A small model that answers yes/no questions on an image's attributes, trained from scratch.
Model: encoder depths [2, 3, 3], encoder widths [128, 256, 512], fusion encoder activation gelu.
Training: cautious_adamw at rate 0.0013, 8100 steps, batches of 64.
Data: 155796 training examples, 3.3 epochs.
Rows from block 4 of the image encoder of a small model that answers yes/no questions on an image's attributes, named by matrix and row number. Rows with one number belong to one channel. Each number is 500 + 40 x the weight over its row's rms, rounded and kept within 0 to 999. All counts start at 0. Numbers have three digits each.
After each channel's rows are labels from the 100 images, of 14976, where the channel reaches its highest value: "patch colour" is the nearest of a few named colours to the mean colour under the peak. Only what is clearly more common there than usual is listed. The data: photos of plants, animals and fungi (iNaturalist). In brackets: how many of the 100.
# convs1: 3x3 conv (encoder.blocks.4.convs.1.weight, 64x64x3x3, each kernel summed), inputs 0-63
# convs2: expand pointwise conv (encoder.blocks.4.convs.2.weight, 256x64x1x1, transposed), outputs 0-127

convs1.42:498537497483519529497534465527573539562453532560555537564538459530534534510538507574518536562518526504562528539472454504542526482551530481562419526564550549518533502544560538522530555538514476
convs2.42:507525456548472534496523470520486502486460447489522519508475438477477504472474453477484472493465460521438434446465510469468525458524470461498458474439457446465517462525486459493528447546462449471449480469543479485442500522464482493473465533430421453459519492475472443513491488490526477508507452389409407479465466461440467523452486512518455477432447447506508490484532449436477492501495
patch colour: green (70)

convs1.27:519550527518538538537541517515574541560512545574538532552556462511512510533562531574533522531505543478573537558500509515570504511554504534562470517567561554503514536500564514520517566513507522
convs2.27:492468458518514505472505518520498494468444474463506485468464469480476512584504518477482433456413457496492409429472506437438510484492462446507434456504443477473477455478440416452516450522473456466457535527516436490449620529519512517452484455493496454463527461417498487492494462442472481459442446493419426505456480411493433521448544517485498479445460450492429534474532463495482457394538
patch colour: green (59)

convs1.13:517503487485494486487502495437508504528478506503515491534520548434438421495519503504512403499426493563508474508529471476514435481520421520510528433527504521425432487498519443418440540432428478
convs2.13:455487537473521460474474436411468533509505544452402464469426477510495493449516540415506472515517436506506544506538457496468452511487538495467498421484494472509512460509492445523457454438484443491495454445493500501487457427496460454457460494486553497452471518522405461419466502529489513510456497488525533431476509527465503436489431446437456448503470499470499433477517425463526514530450
patch colour: white (60)

convs1.11:495455514475462537534441434548520443522454440512466524522444537545548541494461539528550533501543546599502499533515460499486546484457547547562551542549527458541547539488538546537547478541539481
convs2.11:454542482544494527458560530543447453445460482495523526462492494438460522521447481496438475440487496446489446493457453461457532445563467457535500430450459441447491468569478479447543488549433481454479551538542461470472535548456535542449440460446481446491541443443508428519438482500561457462472454474452452501472449491504489542481543546539451508451484463462470556449576503448464444491524
patch colour: green (56)

convs1.48:466474493458452517507457412544534458521414456522452539518466494552552556479475516545531547457538513552512455498495421485482546477462551497555484541554523471539549513554541551529549505556531463
convs2.48:494534437524534589457542538554516400476493470487549480427490492471453535525427528494478492492502510400494495495425499477484526437560502457520470476477461503484479478565453475496535474519468494453471535557583475470504533553473553533452482421485470452514609494492506484489515479454522449432474458484502491521459424469519500552481550529566483514456505485456439540425531462474452486482559
patch colour: green (54)

convs1.41:463570485459455482482544460500567546541460557568540480533576489495499495458587493563513495503482489514550469514479468474564490452572492496563502497568508574483497481465568496484498584500484461
convs2.41:502462440540490519467527509519541488470430479480504479486467489476459504604496523490470456462400402511458453407467526464468519464497446478502483481529466522470477472477441419455523474494490436470459532513515459489448592508529482500491474475525465481465511463445508497499525419428477484457430469521435461529458473423497374503439539509466516483498478459449439535532486503508454462398552
patch colour: black (38)

convs1.31:489511535484499556550507442497547515568456508551538514565510411504503502509515544553541492591487565519548572593457462544547495487525499521539429500535588522493502559521524499489502523502486488
convs2.31:485548471566423510491541508551456486466464458486548538501476442455478523501448406480466465462480450493468454469465483480468558468529493488519474471427486419459504463534494432465559465533453453474470509504538485487446507544490508517471457531428438486471511465442512419522455494501533482515534488419461446485466471489451478555461513526497446512445408448505492510504529468420477467500513
patch colour: green (44)

convs1.10:464451479452450466453440420509509440465415438483443502470450484507511510439448454513464515462504451470463472435470409501458504445446504461529503506523455448503509455496521511517509457504505425
convs2.10:506484460482483522488461492559502519498473454475559465502437454474533519474501430442480502510515406463448461488483515499469545471481477501492414503461499448493496443474447465513560422513499442496467494498570500484431496516483505493491459451433485496459507511510468452441500455459484518534509499414444435465424494505467473541483494508494468535432435418519458482514527424437508509469545
patch colour: brown (49); black (31)

convs1.53:452546524468443503525545497447473538520515550503537467503540531446450442486544523473530448521427521555502500558471521496548432478548434529479544447489537544428450528479474457445452526467427488
convs2.53:501463474535482544447512526508538496498471530504474485473481453470452556591503556506468433490439395523451513452490521463467521475482492480516487475532466521488487461487434411482528501511498459443450526518518463497475576476566508510498476498523471485432512493475496505444534409416474472497437474542493499553450487451451420489400545504514518468551492506443442530567481484510475489444594
patch colour: brown (69)

convs1.14:467462477450436512521459419537516450505424453518454510498461510551546555479463522532533546458538524586496462504488432475475545478462554494574500537561516462535542517528545548521543497551529463
convs2.14:497531446514522572452542555543502375472493466483536491400496485460444536539426530498463483483511492422486502496435503464486518427561501466524478469471465492468495474556472474479537473530454483442470562572588462478479549539482551538451490422477471464490599481485505471486506466462530448444482469492498500511457411483506489539493571539542471516468506458453441572429538470472453471496557
patch colour: green (50)

convs1.18:504446503484476520515439435545530437501451437520440525491439548544544541490449532537548526465540521572496472506522459496464542499441542531567555548551517445539543522486546541539550461528541485
convs2.18:453528480532506535471547534530444458459465489494518516450490479442437523531465508493446485450479499437486446489457451440455523452563461442531490428451442443456479472557481481460537477562424486467465553540547443471476542539463538539440438453450489438495552453448503434505451484499543445468469443480465451506476442495496492535484549543535462506460476464467470556429575502449479461473520
patch colour: green (58)

convs1.39:442545520454433496513547480446467537507499548497543451493533523446452448471544515466519452528428508541496503553459504482543441466546439519471558445482531538431450518474469458444451515467429474
convs2.39:518470473540479545452516524520560497493479511508496473479487453463454550569498544506462429492441395517444510445488532463471536473477498476507463487532466529484483470489413422488542496501495479446452512509526460507470555493569500504485490498527463476430508488490497514445550403404469474483454477534505499547460488433458412500406544503514527480548496524440427524561474479514466497461593
patch colour: brown (68)

convs1.26:517506490481489483488500495441499502520479505498509494530519566436442420501516510500519399491424500555509462509526476453509436483521427517516531438531506519428432488476514445413442541447425481
convs2.26:459484533462536446470476440416472541499498529458401454461433478500497485454515550427496464502512432512506534497530459496463451513488527497453494430483496462503530456493484447509455455435481449485493456446489496497487468417496463449465453501476552497454466505521417456416471507520482519505453501493514525434462510513465494436484421447446458456499449505467485426484519428465529513517446
patch colour: white (63)

convs1.28:489526473487486480482515495432484516513495514486516475527527536431428419499507485480481423499428494492496468497472489450507424478523428483484550432490500523425425486458488432430434530443427489
convs2.28:460487549470534441495463435430459548494500518472413455455419446480504469445532557403483481501519434529507522490530464480470463519480500486431506422506482466498544453469479456500464472445486461492477434438472477496474479434531478434463457516476535485458444501515390477413467500483485519520487489505517544449476516528437515464469432425428474477492472511498472421504530437470550502502417
patch colour: white (61)

convs1.23:484469496470454518514457425551529448493432452514436521498456511554556553490468527535541530448538518574493447493522433484471548494454553509559498544558506460542551521541540558526550496552532471
convs2.23:498532435524525566463548540537513399487492466482534480416491496479438518521437516490483486489509503434496494492438495443473520435570502430523469461472437501490490480561463478493532477528462498461479534551578446470505527548466549533431481437490477427508599494492501479497511478459531445448462428488493493515469415469510490547487544527562472507457498498451457539396543453470449484477550
patch colour: green (61)

convs1.56:508530501514490544544537527478454530511559541476510533487524584477478459546527554448564455500466543606515510548566562488534472547518460554452566478453550517469474558494462477476475525471465546
convs2.56:411542555524439503484528568530433496460476523594534573542590483469481567527509507621466513446486484483464491493505416514462548490518462514576528470479507487465392534507512485458536552530502530480482542548519512437486507524479571557519453467479489512509510452471582483576432474534556483459470507492505496581529489497484504541510529537551482580484481527471496527512508533484455464484523
patch colour: green (31)

convs1.62:530539564538530560558525549495569521543543533553510529528544509487494482532555549563550486479477556508560477550514550526571481530544478555555514494569549539477492551502571486479493562477476542
convs2.62:471453459526476505468506530497510503455428471485487485518488460468469530632494535508457471446406399563466444375485497493440500478478429512514476485512506508472488469477472424446500474492519448475464543526504493493464607493537510516504471471509477513475492450426531499487485408439484501466455501532440456512470497404481397489422553515479499490453449457482426540544500482498487457381526
patch colour: black (32)

convs1.34:518509484486494491488503493441507505525478507507512494532520561438444420504519512506522397495426501560513462507526476453509437487522424516515537438532508521428433489479519451414443543441426484
convs2.34:460488527470535451476479439415471534500493536464404454462431477502499485452520545418490474509517433514499541503534461492459456514497534489453506433487491470507528458505491444506452452430481449486491455442492499500494468415503462445461457511481546492456466505527411454419469504535488518501457497490524532438476513523470498440479425447442461462501454505474498429480519421468529506518441
patch colour: white (86)

convs1.57:550575583537549542539578580476501568527563580514540526520562471486481489516563537506546476506478541480520480529529550552529480514553486545475438477486530558482478538540497491485480556499478522
convs2.57:520546506531520504469520434543471503523474464477520455474496526462473454436466443494498420540557510505579476532428546403481576501505518394449499457538430443489508517488471493542557471450456474551552433471565431500463517555485453465451504473488536427502518521473471516472481489505473489525502418426472526451481514447517463534520483458488473490527506467506528464492481460495494503473520
patch colour: brown (61)

convs1.54:520503491488495493492499494438509504524480505503513494532516554437437416498518506506522404501427499560508466510530476468512437484522422521522525436532507518426431491489521442417440541439426481
convs2.54:461494535466534450472471443414468537507500532460410457452428484507497492452514545413495474513515432505503540499530462493462456504488537493464499422488490466511521456507487449515458451435485445484491456444492499498487460418493463453461458496478546493451465508529406457419471508523489520511454497492520533434470505522466502440482428452440456450499458499477489427478516411466523511521448
patch colour: white (71)

convs1.5:463558495458452532503560447519524546529440562538509561519554486534527541462563494544500535455525516537539417487430440538530528456531543478558478524553521550521525510538543527508529561551517465
convs2.5:447518485541497542429565576500482440435443479487516477453488488452479559562439545492454496438504493434470499476448467505480515440563494513544508451469498491455479460548484437434533477480472468491449566582525492469489545487494556563507486428470459514497494442448552493491486452484498456433496505501503498516462448479488503501457581543499471500441508453458414566476508473481447435477523
patch colour: green (52)