Weights of a small model that answers yes/no questions on an image's attributes: 24-pixel images, cautious_adamw at rate 0.0013.
Rows from block 5 of the image encoder of a small model that answers yes/no questions on an image's attributes, named by matrix and row number. Rows with one number belong to one channel. Each number is 128 + 24 x the weight over its row's rms, rounded and kept within 0 to 255. All counts start at 0.
After each channel's rows are labels from the 100 images, of 14976, where the channel reaches its highest value: "strongest on" is what is common among them; "colour at peak" is the nearest of a few named colours to the mean colour under the peak. Only what is clearly more common there than usual is listed. The data: photos of plants, animals and fungi (iNaturalist).
# convs1: 3x3 conv, stride 2 (encoder.blocks.5.convs.1.weight, 128x128x3x3, each kernel summed), inputs 0-127
# convs2: expand pointwise conv (encoder.blocks.5.convs.2.weight, 512x128x1x1, transposed), outputs 0-102

convs1.28 [ 91 150 148 152  90 136  92  96 151  91 152 124 118  87  96 150  90 120  95 149 116 148 152 151 152 151 150 152 149 151 150 151 149 150 139 151  89 152 151 150 150 111 152 152  80 114 151 106 151 150 150 107 152 120 151 119 126 102 151 107 152 151 135 149 152 125 152 150 151 150 119 151 153 152 149 152 151 123 119 150 152 139 151 111 150 150  90  92 152 151 150 136 148 152 150  93 151 152 150 151 150 149 151 150 109 106 151 150 107 151  86 149 146 152 150  95  89 150 138 150  82 153 151 126 151 152 111 100]
convs2.28 [105 136 113 129  88 118 165 105 121 153 101 124  90 159 153 100 116 141 127 108 126 106  56 114  85 115 103 114 108 142 116 113 142 135 161 113  80 143 117 124  96 139 123 149  72  93 158 128 134 176 124 138 134 106 168 138 138 103 117 141 126 124 124 155 112 153 136 120  89 115 130 151 114 112  89  85 124 113 134 153 146 153  96 161 140 128 101 117 105 147  98 104 106 143  97 114 130 128 123 110  97 115  96]
strongest on: phylum Arthropoda; class Insecta
colour at peak: green

convs1.57 [ 91 149 151 152  86 138  89  95 152  90 155 126 121  92 100 150  87 124  97 150 123 148 153 152 151 152 152 153 151 152 151 152 151 151 139 152  88 152 152 151 152 117 152 151  91 120 154 109 152 151 150 114 153 121 152 122 125 103 151 113 152 151 135 150 152 124 152 152 152 151 124 152 153 153 150 152 153 124 125 153 153 139 153 112 151 152  85  88 151 153 152 136 145 153 150  93 152 154 152 153 154 151 152 152 115 112 154 149 115 152  93 152 144 152 152  93  88 150 137 152  92 152 151 126 153 153 114 105]
convs2.57 [110 137 101 132 111  95 170 116 130 148  79 115  88 162 132 118 121 145 125 117 129 114  73 128  94 114 115 118 104 145 126 108 146 129 179 111  99 140 118 125  94 148 126 141  70 107 140 126 141 180 122 130 138 118 161 129 128 109 108 150 136 128 122 151 107 148 141 115  97 114 128 147 127 127  99  96 126 128 136 153 141 158  72 151 128 130 113 123 110 142  98  94  94 133  96 110 137 126 126 113 102 131  85]
strongest on: phylum Arthropoda; class Insecta
colour at peak: green

convs1.98 [ 94 142 145 152  85 137  88  91 150  88 160 126 116  91  95 150  86 121  96 145 121 148 156 151 153 152 148 155 150 150 147 152 146 152 144 150  87 154 148 148 150 120 151 154  91 118 154 104 152 152 149 110 155 122 150 119 130  97 152 111 150 146 143 146 151 129 157 149 149 147 124 149 153 150 142 155 150 127 122 153 155 144 154 106 149 148  85  87 155 153 148 140 133 154 149  91 150 154 149 151 152 146 149 154 111 107 153 153 115 153  99 150 132 153 150  90  86 154 140 148  93 155 147 128 154 156 120  99]
convs2.98 [110 127  84 122 114  99 159 119 129 172  92 122  94 141 123 110 127 144 121 120  91 117  82 142 117  98 107 129 108 142 142 106 143 118 173 137 107 143 110 118  90 162 122 141  93 102 121  99 144 187 118 128 122 101 170 135 127 102 115 151 140 130 124 143 101 154 143 118  73  79 119 146 121 127 106  99 137 118 127 151 142 152  72 122  91 137 110 118  88 151  92  79 127 134  99 120 134 119 128 118  91 134  87]
strongest on: phylum Arthropoda; class Insecta
colour at peak: green

convs1.77 [ 96 151 153 154  92 139  95 102 153  94 156 129 124  92 103 152  91 128  89 152 124 150 154 154 152 152 155 154 151 154 152 152 151 153 139 153  92 154 151 152 152 119 154 154  86 124 154 116 154 152 153 119 156 127 153 126 127 108 154 117 152 151 137 152 154 130 154 154 150 150 128 153 154 153 150 153 153 130 126 154 154 139 154 118 152 153  90  94 153 153 151 137 147 155 151  96 154 154 153 156 152 152 152 154 120 116 154 152 121 153  89 152 149 154 153  99  93 152 140 152  87 153 152 130 153 155 118 107]
convs2.77 [108 135 112 132 104 108 168 111 125 168  89 107  99 163 147 129 113 152 132 115 128 114  55 117  94 115 108 114 104 140 118 110 148 138 158 119  94 135 117 124  88 134 130 152  65 104 152 116 136 165 124 130 140 101 163 132 133 105 115 142 125 124 119 148 111 136 143 117  84 108 128 148 122 119  88  87 126 112 144 158 144 151  85 164 129 127 106 114 100 142 104  90  95 140 103 114 129 124 127 113 101 121  87]
strongest on: phylum Arthropoda; class Insecta
colour at peak: green

convs1.36 [105 157 156 155 104 153 104 109 156 102 152 131 134 110 113 156 101 132 118 157 127 157 154 155 156 156 155 154 158 155 156 156 156 153 158 155 102 154 156 155 156 121 155 155 105 128 154 126 157 156 156 127 155 130 153 128 126 119 155 122 156 156 156 157 154 130 154 156 155 156 132 155 155 154 156 155 157 131 129 154 154 159 154 131 157 155 102 105 154 155 157 157 153 155 156 104 157 154 156 155 155 157 155 155 127 126 155 156 128 154 106 155 155 155 154 107 110 155 160 156 113 153 156 133 154 155 118 119]
convs2.36 [ 98 125  92 135 119 115 159 121 123 130  74 136 107 157 138 149  98 158 123 100 105 117  95 147 109 109 135 124  92 148 129  93 149 135 151 140 121 126 123 141  88 129 114 150 101  94 166 105 118 149 124 103 138 116 139 127 115 102  81 178 105 121 130 149 105 145 145 117  96 111 125 152 133 101 114  83 134 118 122 150 117 160  51 155 128 124 111 114 105 132  90  77 103 160 106 143 137 102 136 108  94 147  98]
strongest on: phylum Arthropoda; class Insecta
colour at peak: green

convs1.75 [ 96 149 151 155  90 144  93 100 154  91 157 135 128  94 104 153  88 132 102 149 130 150 156 155 154 155 152 157 152 152 152 152 151 154 146 153  91 156 152 150 151 123 154 155  93 128 156 117 154 152 151 122 157 131 154 131 130 109 155 120 153 150 143 149 154 134 156 153 151 151 130 151 156 154 149 156 152 133 132 157 155 146 155 119 151 153  88  93 155 155 151 143 141 156 152  97 154 156 152 153 153 149 154 156 122 118 155 153 125 155 101 153 142 154 152  99  94 153 142 152  93 155 150 136 155 157 119 111]
convs2.75 [117 133 100 139 118  75 162 117 138 149  71 119  77 145 123 120 114 157 128 125 129 117  91 139  97 118 114 136 112 145 137  99 144 124 187 113 108 134 119 125 101 157 125 139  83 108 130 118 142 162 128 126 140 127 159 135 125 103 102 156 143 131 129 149  99 149 143 122 107 126 128 148 127 130 103  88 128 134 136 146 138 163  66 136 113 130 111 125 115 141  97  91 100 136  97 109 139 125 131 120 101 135  87]
strongest on: phylum Tracheophyta; kingdom Plantae
colour at peak: green

convs1.2 [117 148 151 156 110 152 111 117 154 109 159 144 138  91 121 155 107 140 113 154 140 154 160 155 156 157 153 159 155 153 152 155 153 158 150 155 113 158 155 153 153 146 155 158  94 138 156 133 156 156 157 136 157 139 156 139 149 125 156 131 155 151 166 152 157 145 160 154 154 154 142 154 157 153 149 158 154 146 140 156 158 147 156 133 154 155 111 112 158 156 153 156 137 156 156 116 155 157 155 155 155 154 155 156 139 134 156 159 138 155 105 154 127 156 154 120 112 158 152 153  93 158 152 147 157 160 148 123]
convs2.2 [ 97 112  96 143 134  71 163 100 147 132  71 125  91 129  83 140 126 155 115  99 113 131 117 166 113 111 121 145 120 154 147 113 126 113 159 108 114 132 120 135 100 166 100 143  98  92 117  85 144 141 123 116 121 132 142 150 118 104  95 184 140 144 124 137  98 160 128 113 113 117 124 148 125 100 121 101 136 130 122 145 128 158  63 119 132 111 115 124 127 131  91  75 127 124 102 123 152 103 152 101  99 147  95]
strongest on: phylum Arthropoda; class Insecta
colour at peak: green

convs1.74 [108 158 158 154 102 164 100 102 155 100 153 135 121 121 112 156 102 130 119 158 133 152 152 155 153 152 157 152 156 156 158 155 156 152 159 154 104 152 154 156 155 138 153 151 118 130 153 112 157 155 155 130 154 131 151 130 167 110 152 127 156 156 164 156 154 137 152 156 154 156 138 155 153 159 159 151 156 136 133 152 151 161 154 110 156 154 104 101 151 153 155 158 160 152 153 105 156 152 154 154 150 159 154 154 122 117 152 144 131 151 129 155 162 154 154 107 104 150 160 153 117 151 157 136 152 152 145 112]
convs2.74 [131 128 122 110 100 140 160 129 118 128 107 120 119 144 166 150 110 145 154 130 132  66  99 125 123 131 147 125  95 143  99 116 132 145 154 101  98 114  79 125 110 128 127 145  98 131 193 147 108 126 127 131 135 116 134 119 108  98 117  94 116 104 121 118 120 114 140 143 106 114 153 163 125 129 101  95 137  93 144 133 161 141 128 173  97 106 131  94 129 125 148 116 120 132 128 132  94 131 140 137 110  75 130]
strongest on: phylum Arthropoda; class Insecta
colour at peak: green

convs1.101 [106 157 158 156 106 141 110 114 156 109 155 126 128  99 113 156 108 129  97 156 125 157 155 156 156 156 158 157 156 156 156 156 154 154 141 157 107 156 156 156 156 116 155 155  95 126 156 122 157 156 156 122 156 129 156 127 119 119 156 121 156 157 134 157 157 125 155 157 155 155 121 157 155 158 156 155 156 126 129 156 155 139 156 124 155 156 107 108 155 156 156 135 154 156 155 108 156 156 156 157 156 156 156 156 125 122 155 155 123 155  95 156 156 156 157 111 104 153 141 156  99 155 156 127 155 154 113 117]
convs2.101 [116 142 111 141 107 106 164 116 130 161  84  94  91 171 155 126 107 151 128 121 125 110  78 116  91 123 117 122 108 138 124 100 145 142 164 120  99 136 106 126  99 131 130 147  81 120 157 127 136 167 124 127 155 117 162 125 134 108 116 140 122 124 130 150 120 142 136 107  91 118 131 146 128 129  86  79 120 118 146 168 141 155 109 169 117 125 115 125 110 134  99  94  68 128 113 122 139 132 119 126 109 124  87]
strongest on: phylum Arthropoda; class Insecta
colour at peak: green

convs1.73 [ 87 136 137 131  81 159  81  82 131  81 131  92  85  98  87 132  82  87 103 135  88 134 128 132 131 130 134 128 133 132 134 133 135 130 158 132  84 129 131 134 134  90 132 127  99  88 132  85 133 132 132  87 131  88 128  87 126  87 131  89 134 135 157 135 130  94 128 132 131 133 101 133 130 134 138 129 133  92  86 130 130 156 131  80 133 132  80  82 129 130 134 159 140 131 134  85 132 128 131 132 131 135 132 131  84  85 130 127  89 130 101 133 144 133 132  85  83 130 157 135  97 128 135  92 128 127  95  88]
convs2.73 [130  86 164 115 145 112 134 100  98 111 128 119 142 121 146 192  83 136 142 133 130  73 103  98 135 125 142 109 132 102 101 124 152 140 108 107 122 113 108  60 118 108 104 131 133 116 141 153 107 132 115  79 112 151 102  96 108 132 118 129 116 102 128  79 122 130 118 139 111 112 174 130 155 126 120 125 138  91 134 148 101  99 148 114  88 125 128 122 136  99 136 121 113 174 146 128 103 159 151 133 143  91 139]
strongest on: class Insecta; phylum Arthropoda
colour at peak: brown

convs1.90 [122 154 154 159 120 144 120 125 158 116 155 141 139 105 130 157 114 139 110 154 138 156 157 157 158 158 157 157 157 157 156 157 156 157 141 157 117 158 159 156 156 139 157 158 103 139 158 138 157 157 156 140 156 137 159 136 127 133 158 136 157 155 149 154 158 139 158 157 157 156 133 157 158 158 153 156 156 142 138 158 157 139 158 143 157 157 114 123 157 157 156 143 149 157 157 122 157 158 157 157 158 155 157 156 141 139 157 156 142 159 108 158 144 157 159 129 120 157 143 156 104 158 157 142 157 158 135 134]
convs2.90 [ 83 112  92 135 129  86 153 111 145 132  73 116 112 141  92 138 128 159 112  88 108 129 125 141 118 108 130 146 111 159 138  95 124 115 149 120 134 133 121 136 100 154 105 140  97  96 127  95 139 147 122 115 133 132 138 147 123 115 106 192 136 144 114 129 104 150 130 100 112 117 127 152 124  90 113  95 130 134 127 142 125 161  55 120 127 114 119 115 119 138 100  69 120 111  98 118 152  98 151  93  95 144  97]
strongest on: phylum Arthropoda; class Insecta
colour at peak: green

convs1.103 [100 151 151 155  96 144  97 103 155  95 154 128 124  95 106 155  94 126 107 153 125 153 154 155 155 155 154 155 153 153 152 154 154 155 147 155  96 155 154 153 154 120 154 155  94 125 154 114 155 154 154 120 157 125 156 126 129 109 155 118 155 152 149 152 155 129 155 154 153 153 126 154 155 154 150 154 154 130 127 156 154 146 155 119 155 154  95  98 154 155 155 145 141 155 154 100 154 155 154 155 154 153 155 156 119 117 155 156 120 155 102 154 140 155 154 101 100 155 146 153  94 155 153 130 156 155 119 109]
convs2.103 [116 138  97 137 120  87 165 113 141 148  69 111  76 146 129 122 111 158 123 121 126 119  81 151  97 118 125 144 110 146 142  93 144 122 192 115 109 139 122 132  88 153 111 136  79 106 138 117 131 152 129 122 136 127 154 144 119  94  95 160 146 130 130 145 104 149 138 118 108 119 121 147 125 130 110  87 133 127 130 140 139 163  58 141 106 125 116 133 119 136  97  98 105 140 106 110 143 124 131 121  99 135  85]
strongest on: phylum Arthropoda
colour at peak: green

convs1.33 [105 155 156 155 101 142 106 109 155 103 156 130 130  97 111 155 102 130  95 155 126 154 154 155 154 155 157 155 155 156 156 156 155 154 142 156 102 155 154 156 156 119 155 155  94 127 155 122 156 155 155 124 156 130 155 128 121 116 155 122 156 157 139 156 155 129 155 157 156 155 124 157 155 156 154 154 156 128 129 155 155 141 155 123 155 156 101 104 155 155 157 137 152 155 155 106 156 156 157 156 156 156 155 155 126 123 155 155 124 155  93 155 152 156 156 108 102 153 140 156  97 155 157 131 154 154 117 115]
convs2.33 [109 141 111 135 111 103 169 116 128 160  77  98  90 171 145 125 116 149 131 118 126 112  64 117  94 118 113 115 102 140 119 100 146 143 165 120 109 136 112 129  94 136 131 151  71 111 148 128 140 170 118 122 146 110 163 127 131 106 112 141 119 126 129 147 113 141 134 104  95 109 131 148 122 127  95  83 121 119 142 167 139 151  94 161 124 127 115 126 107 141  99  98  84 133 102 118 134 127 123 118 103 126  81]
strongest on: phylum Arthropoda; class Insecta
colour at peak: green

convs1.20 [110 156 156 155 103 139 107 113 157 106 155 134 134  98 116 157 103 133 100 155 129 155 156 156 156 157 157 156 156 156 156 157 156 155 138 156 106 156 157 155 155 124 156 156  97 130 155 124 156 156 155 127 156 132 155 132 120 119 157 125 156 157 136 156 157 132 157 156 156 157 129 156 156 157 157 156 156 134 132 156 155 136 157 130 156 156 101 106 154 155 156 137 151 156 156 112 156 155 157 156 156 156 156 156 127 126 156 156 130 156  97 156 151 156 156 110 104 155 138 156  94 155 156 135 156 155 117 120]
convs2.20 [117 146 109 145 123 102 158 116 131 141  71  99  90 160 152 130 101 148 128 121 138 116  86 122  76 133 121 127 108 140 116 102 151 141 178 102 106 135 113 131 104 134 127 142  69 117 156 120 138 158 127 129 159 117 157 125 133 108 105 139 129 133 133 154 112 143 133 114 101 132 128 147 126 129  98  87 123 131 143 153 138 155 105 169 125 121 113 121 115 137  97  97  66 135 101 112 138 140 118 120 105 122  93]
strongest on: phylum Arthropoda; class Insecta
colour at peak: green

convs1.72 [135 103 104  98 149 152 146 139  99 142 100 130 132 144 132 100 142 133 124 104 128 109  96  99  98  96 100  96 103  98 101 101 101  97 151  97 138  97  99 103 100 135  97  97 146 130  98 140  99 104 100 129  97 136  95 128 127 134  96 130  97 105 143 105  98 130  96 100 100 101 132 103  96 101 106  96 101 130 127  97  95 150  97 144 101  98 143 146  96  96 100 145 107  97  99 136 101  96  99  98  97 108  97  99 138 136  97 103 132  97 145 100 107  99  99 141 156 106 153 101 146  95 103 132  97  95 145 134]
convs2.72 [124  98 122 129 117 106 152 140  86 125 108 136  92  72 106 117 144  87 110 114 143 117 158 148 131 130 103 107 153 115 123 135 137 150 109 151 120 114 127  99 123 136 107 121  99 126 116 160 174 110 120 136  81 120 126 108 116 120 119 131  87 122 125 103 127 104  65  95 157 131 109 136  99  99 142 147 173 105  80  95 133  86 119 110 125 118  93 105  99 108 112 133 161 164 111 119 124 112  90 113  95 128 132]
strongest on: class Insecta; phylum Arthropoda
colour at peak: brown

convs1.19 [119 163 162 152 115 174 120 128 152 118 139 150 160 147 137 154 110 158 122 158 151 154 144 153 149 149 161 145 155 156 158 153 158 150 162 156 117 146 153 155 152 146 153 147 133 154 149 149 156 151 154 159 150 156 152 150 131 143 150 152 154 159 164 160 153 151 144 156 153 157 141 152 151 158 161 144 155 153 152 146 142 163 151 152 153 156 109 116 148 150 156 160 164 147 152 122 155 147 155 153 150 158 155 151 160 157 152 138 158 149 132 155 173 152 153 133 131 138 163 154 143 145 156 154 146 145 136 144]
convs2.19 [ 86 119 130  97 110 126 151 109 107 130 105 125 120 145 136 144 106 168 157  87 106 131 127 105 109 110 165  86  91 161 106  94 168 164 144  99 120  83 104 134 111 139 122 163 113 113 147 136 123 128  85  84 155 129 111 124  85 127  83 148 110 101 103 123 124 120 129 115 113 104 162 145 123  82  90  91 121 108 119 141 152 137 118 140 109  92 137 121 134 138 125 105 102 119 120 159 123  96 143  83 110 120 111]
strongest on: phylum Arthropoda; class Insecta
colour at peak: green

convs1.31 [121 104 105  97 127 134 123 122  99 122  96 113 116 121 120  98 117 116 109 104 118 107  96  97 100  96  99  97 101  97 102  98 100  97 141  95 123  96  97 100 101 126  97  96 120 119  99 122  98 101 101 121  96 118  93 116 140 122  98 116 100 103 138 105  96 116  99  98  96  99 121 100  97  96 104  97 100 116 115  96  95 137  96 130  98  95 118 127  97  97  99 139 100  97 100 123  97  93  96  97  94 106  96  97 124 121  96 105 120  98 124  98 112  99  97 122 139 105 140 103 121  95 100 115  96  95 127 119]
convs2.31 [138 100 119 144 118  98 150 163  99 125 123 173  96  84 129 117 153  75 117 122 128 127 130 141 157 125  85  99 179  96 138 165 131 144  98 138 125 120 136  95 121 121 111 118 127 125  95 145 157 103 139 142  83 117 132 103 140 118 134 129  89 118 117 105  92 119  71 116 135 124 118 136 114 117 146 163 167 115 108  96 112  81 139  97 130 146  98 114  97 105 129 133 168 205 127 127 129 135 109 131  85 170 126]
strongest on: class Insecta; phylum Arthropoda; order Lepidoptera
colour at peak: brown

convs1.83 [ 85 141 142 137  79 168  79  85 137  76 135  99  88 103  90 135  79  92 102 141  94 140 132 136 134 134 139 133 138 137 138 138 136 136 167 136  79 133 135 141 139  99 134 133 102  92 136  92 137 139 137  90 135  91 133  93 138  91 134  93 137 142 165 141 133  99 132 137 135 137 106 139 134 139 143 135 140  98  94 134 135 164 134  83 138 137  76  81 133 135 138 167 147 135 136  84 136 135 136 136 136 143 135 135  90  90 135 133  94 133 108 137 151 135 138  85  85 136 166 138 103 133 139  98 134 133 105  92]
convs2.83 [126  89 157 116 151 114 131 109  97 112 128 117 144 119 138 185  92 137 146 131 133  78 105 101 132 127 142 111 131 101 106 122 150 141 113 102 127 108 103  69 118 111 103 137 130 116 143 150 107 131 117  88 113 152 108  96 114 133 103 134 118 107 120  77 130 131 118 145 119 114 180 134 154 122 120 112 143  98 137 141 114  99 141 128  96 118 132 126 139  95 134 123 107 180 145 131 102 156 166 131 145  93 136]
strongest on: class Insecta; phylum Arthropoda
colour at peak: brown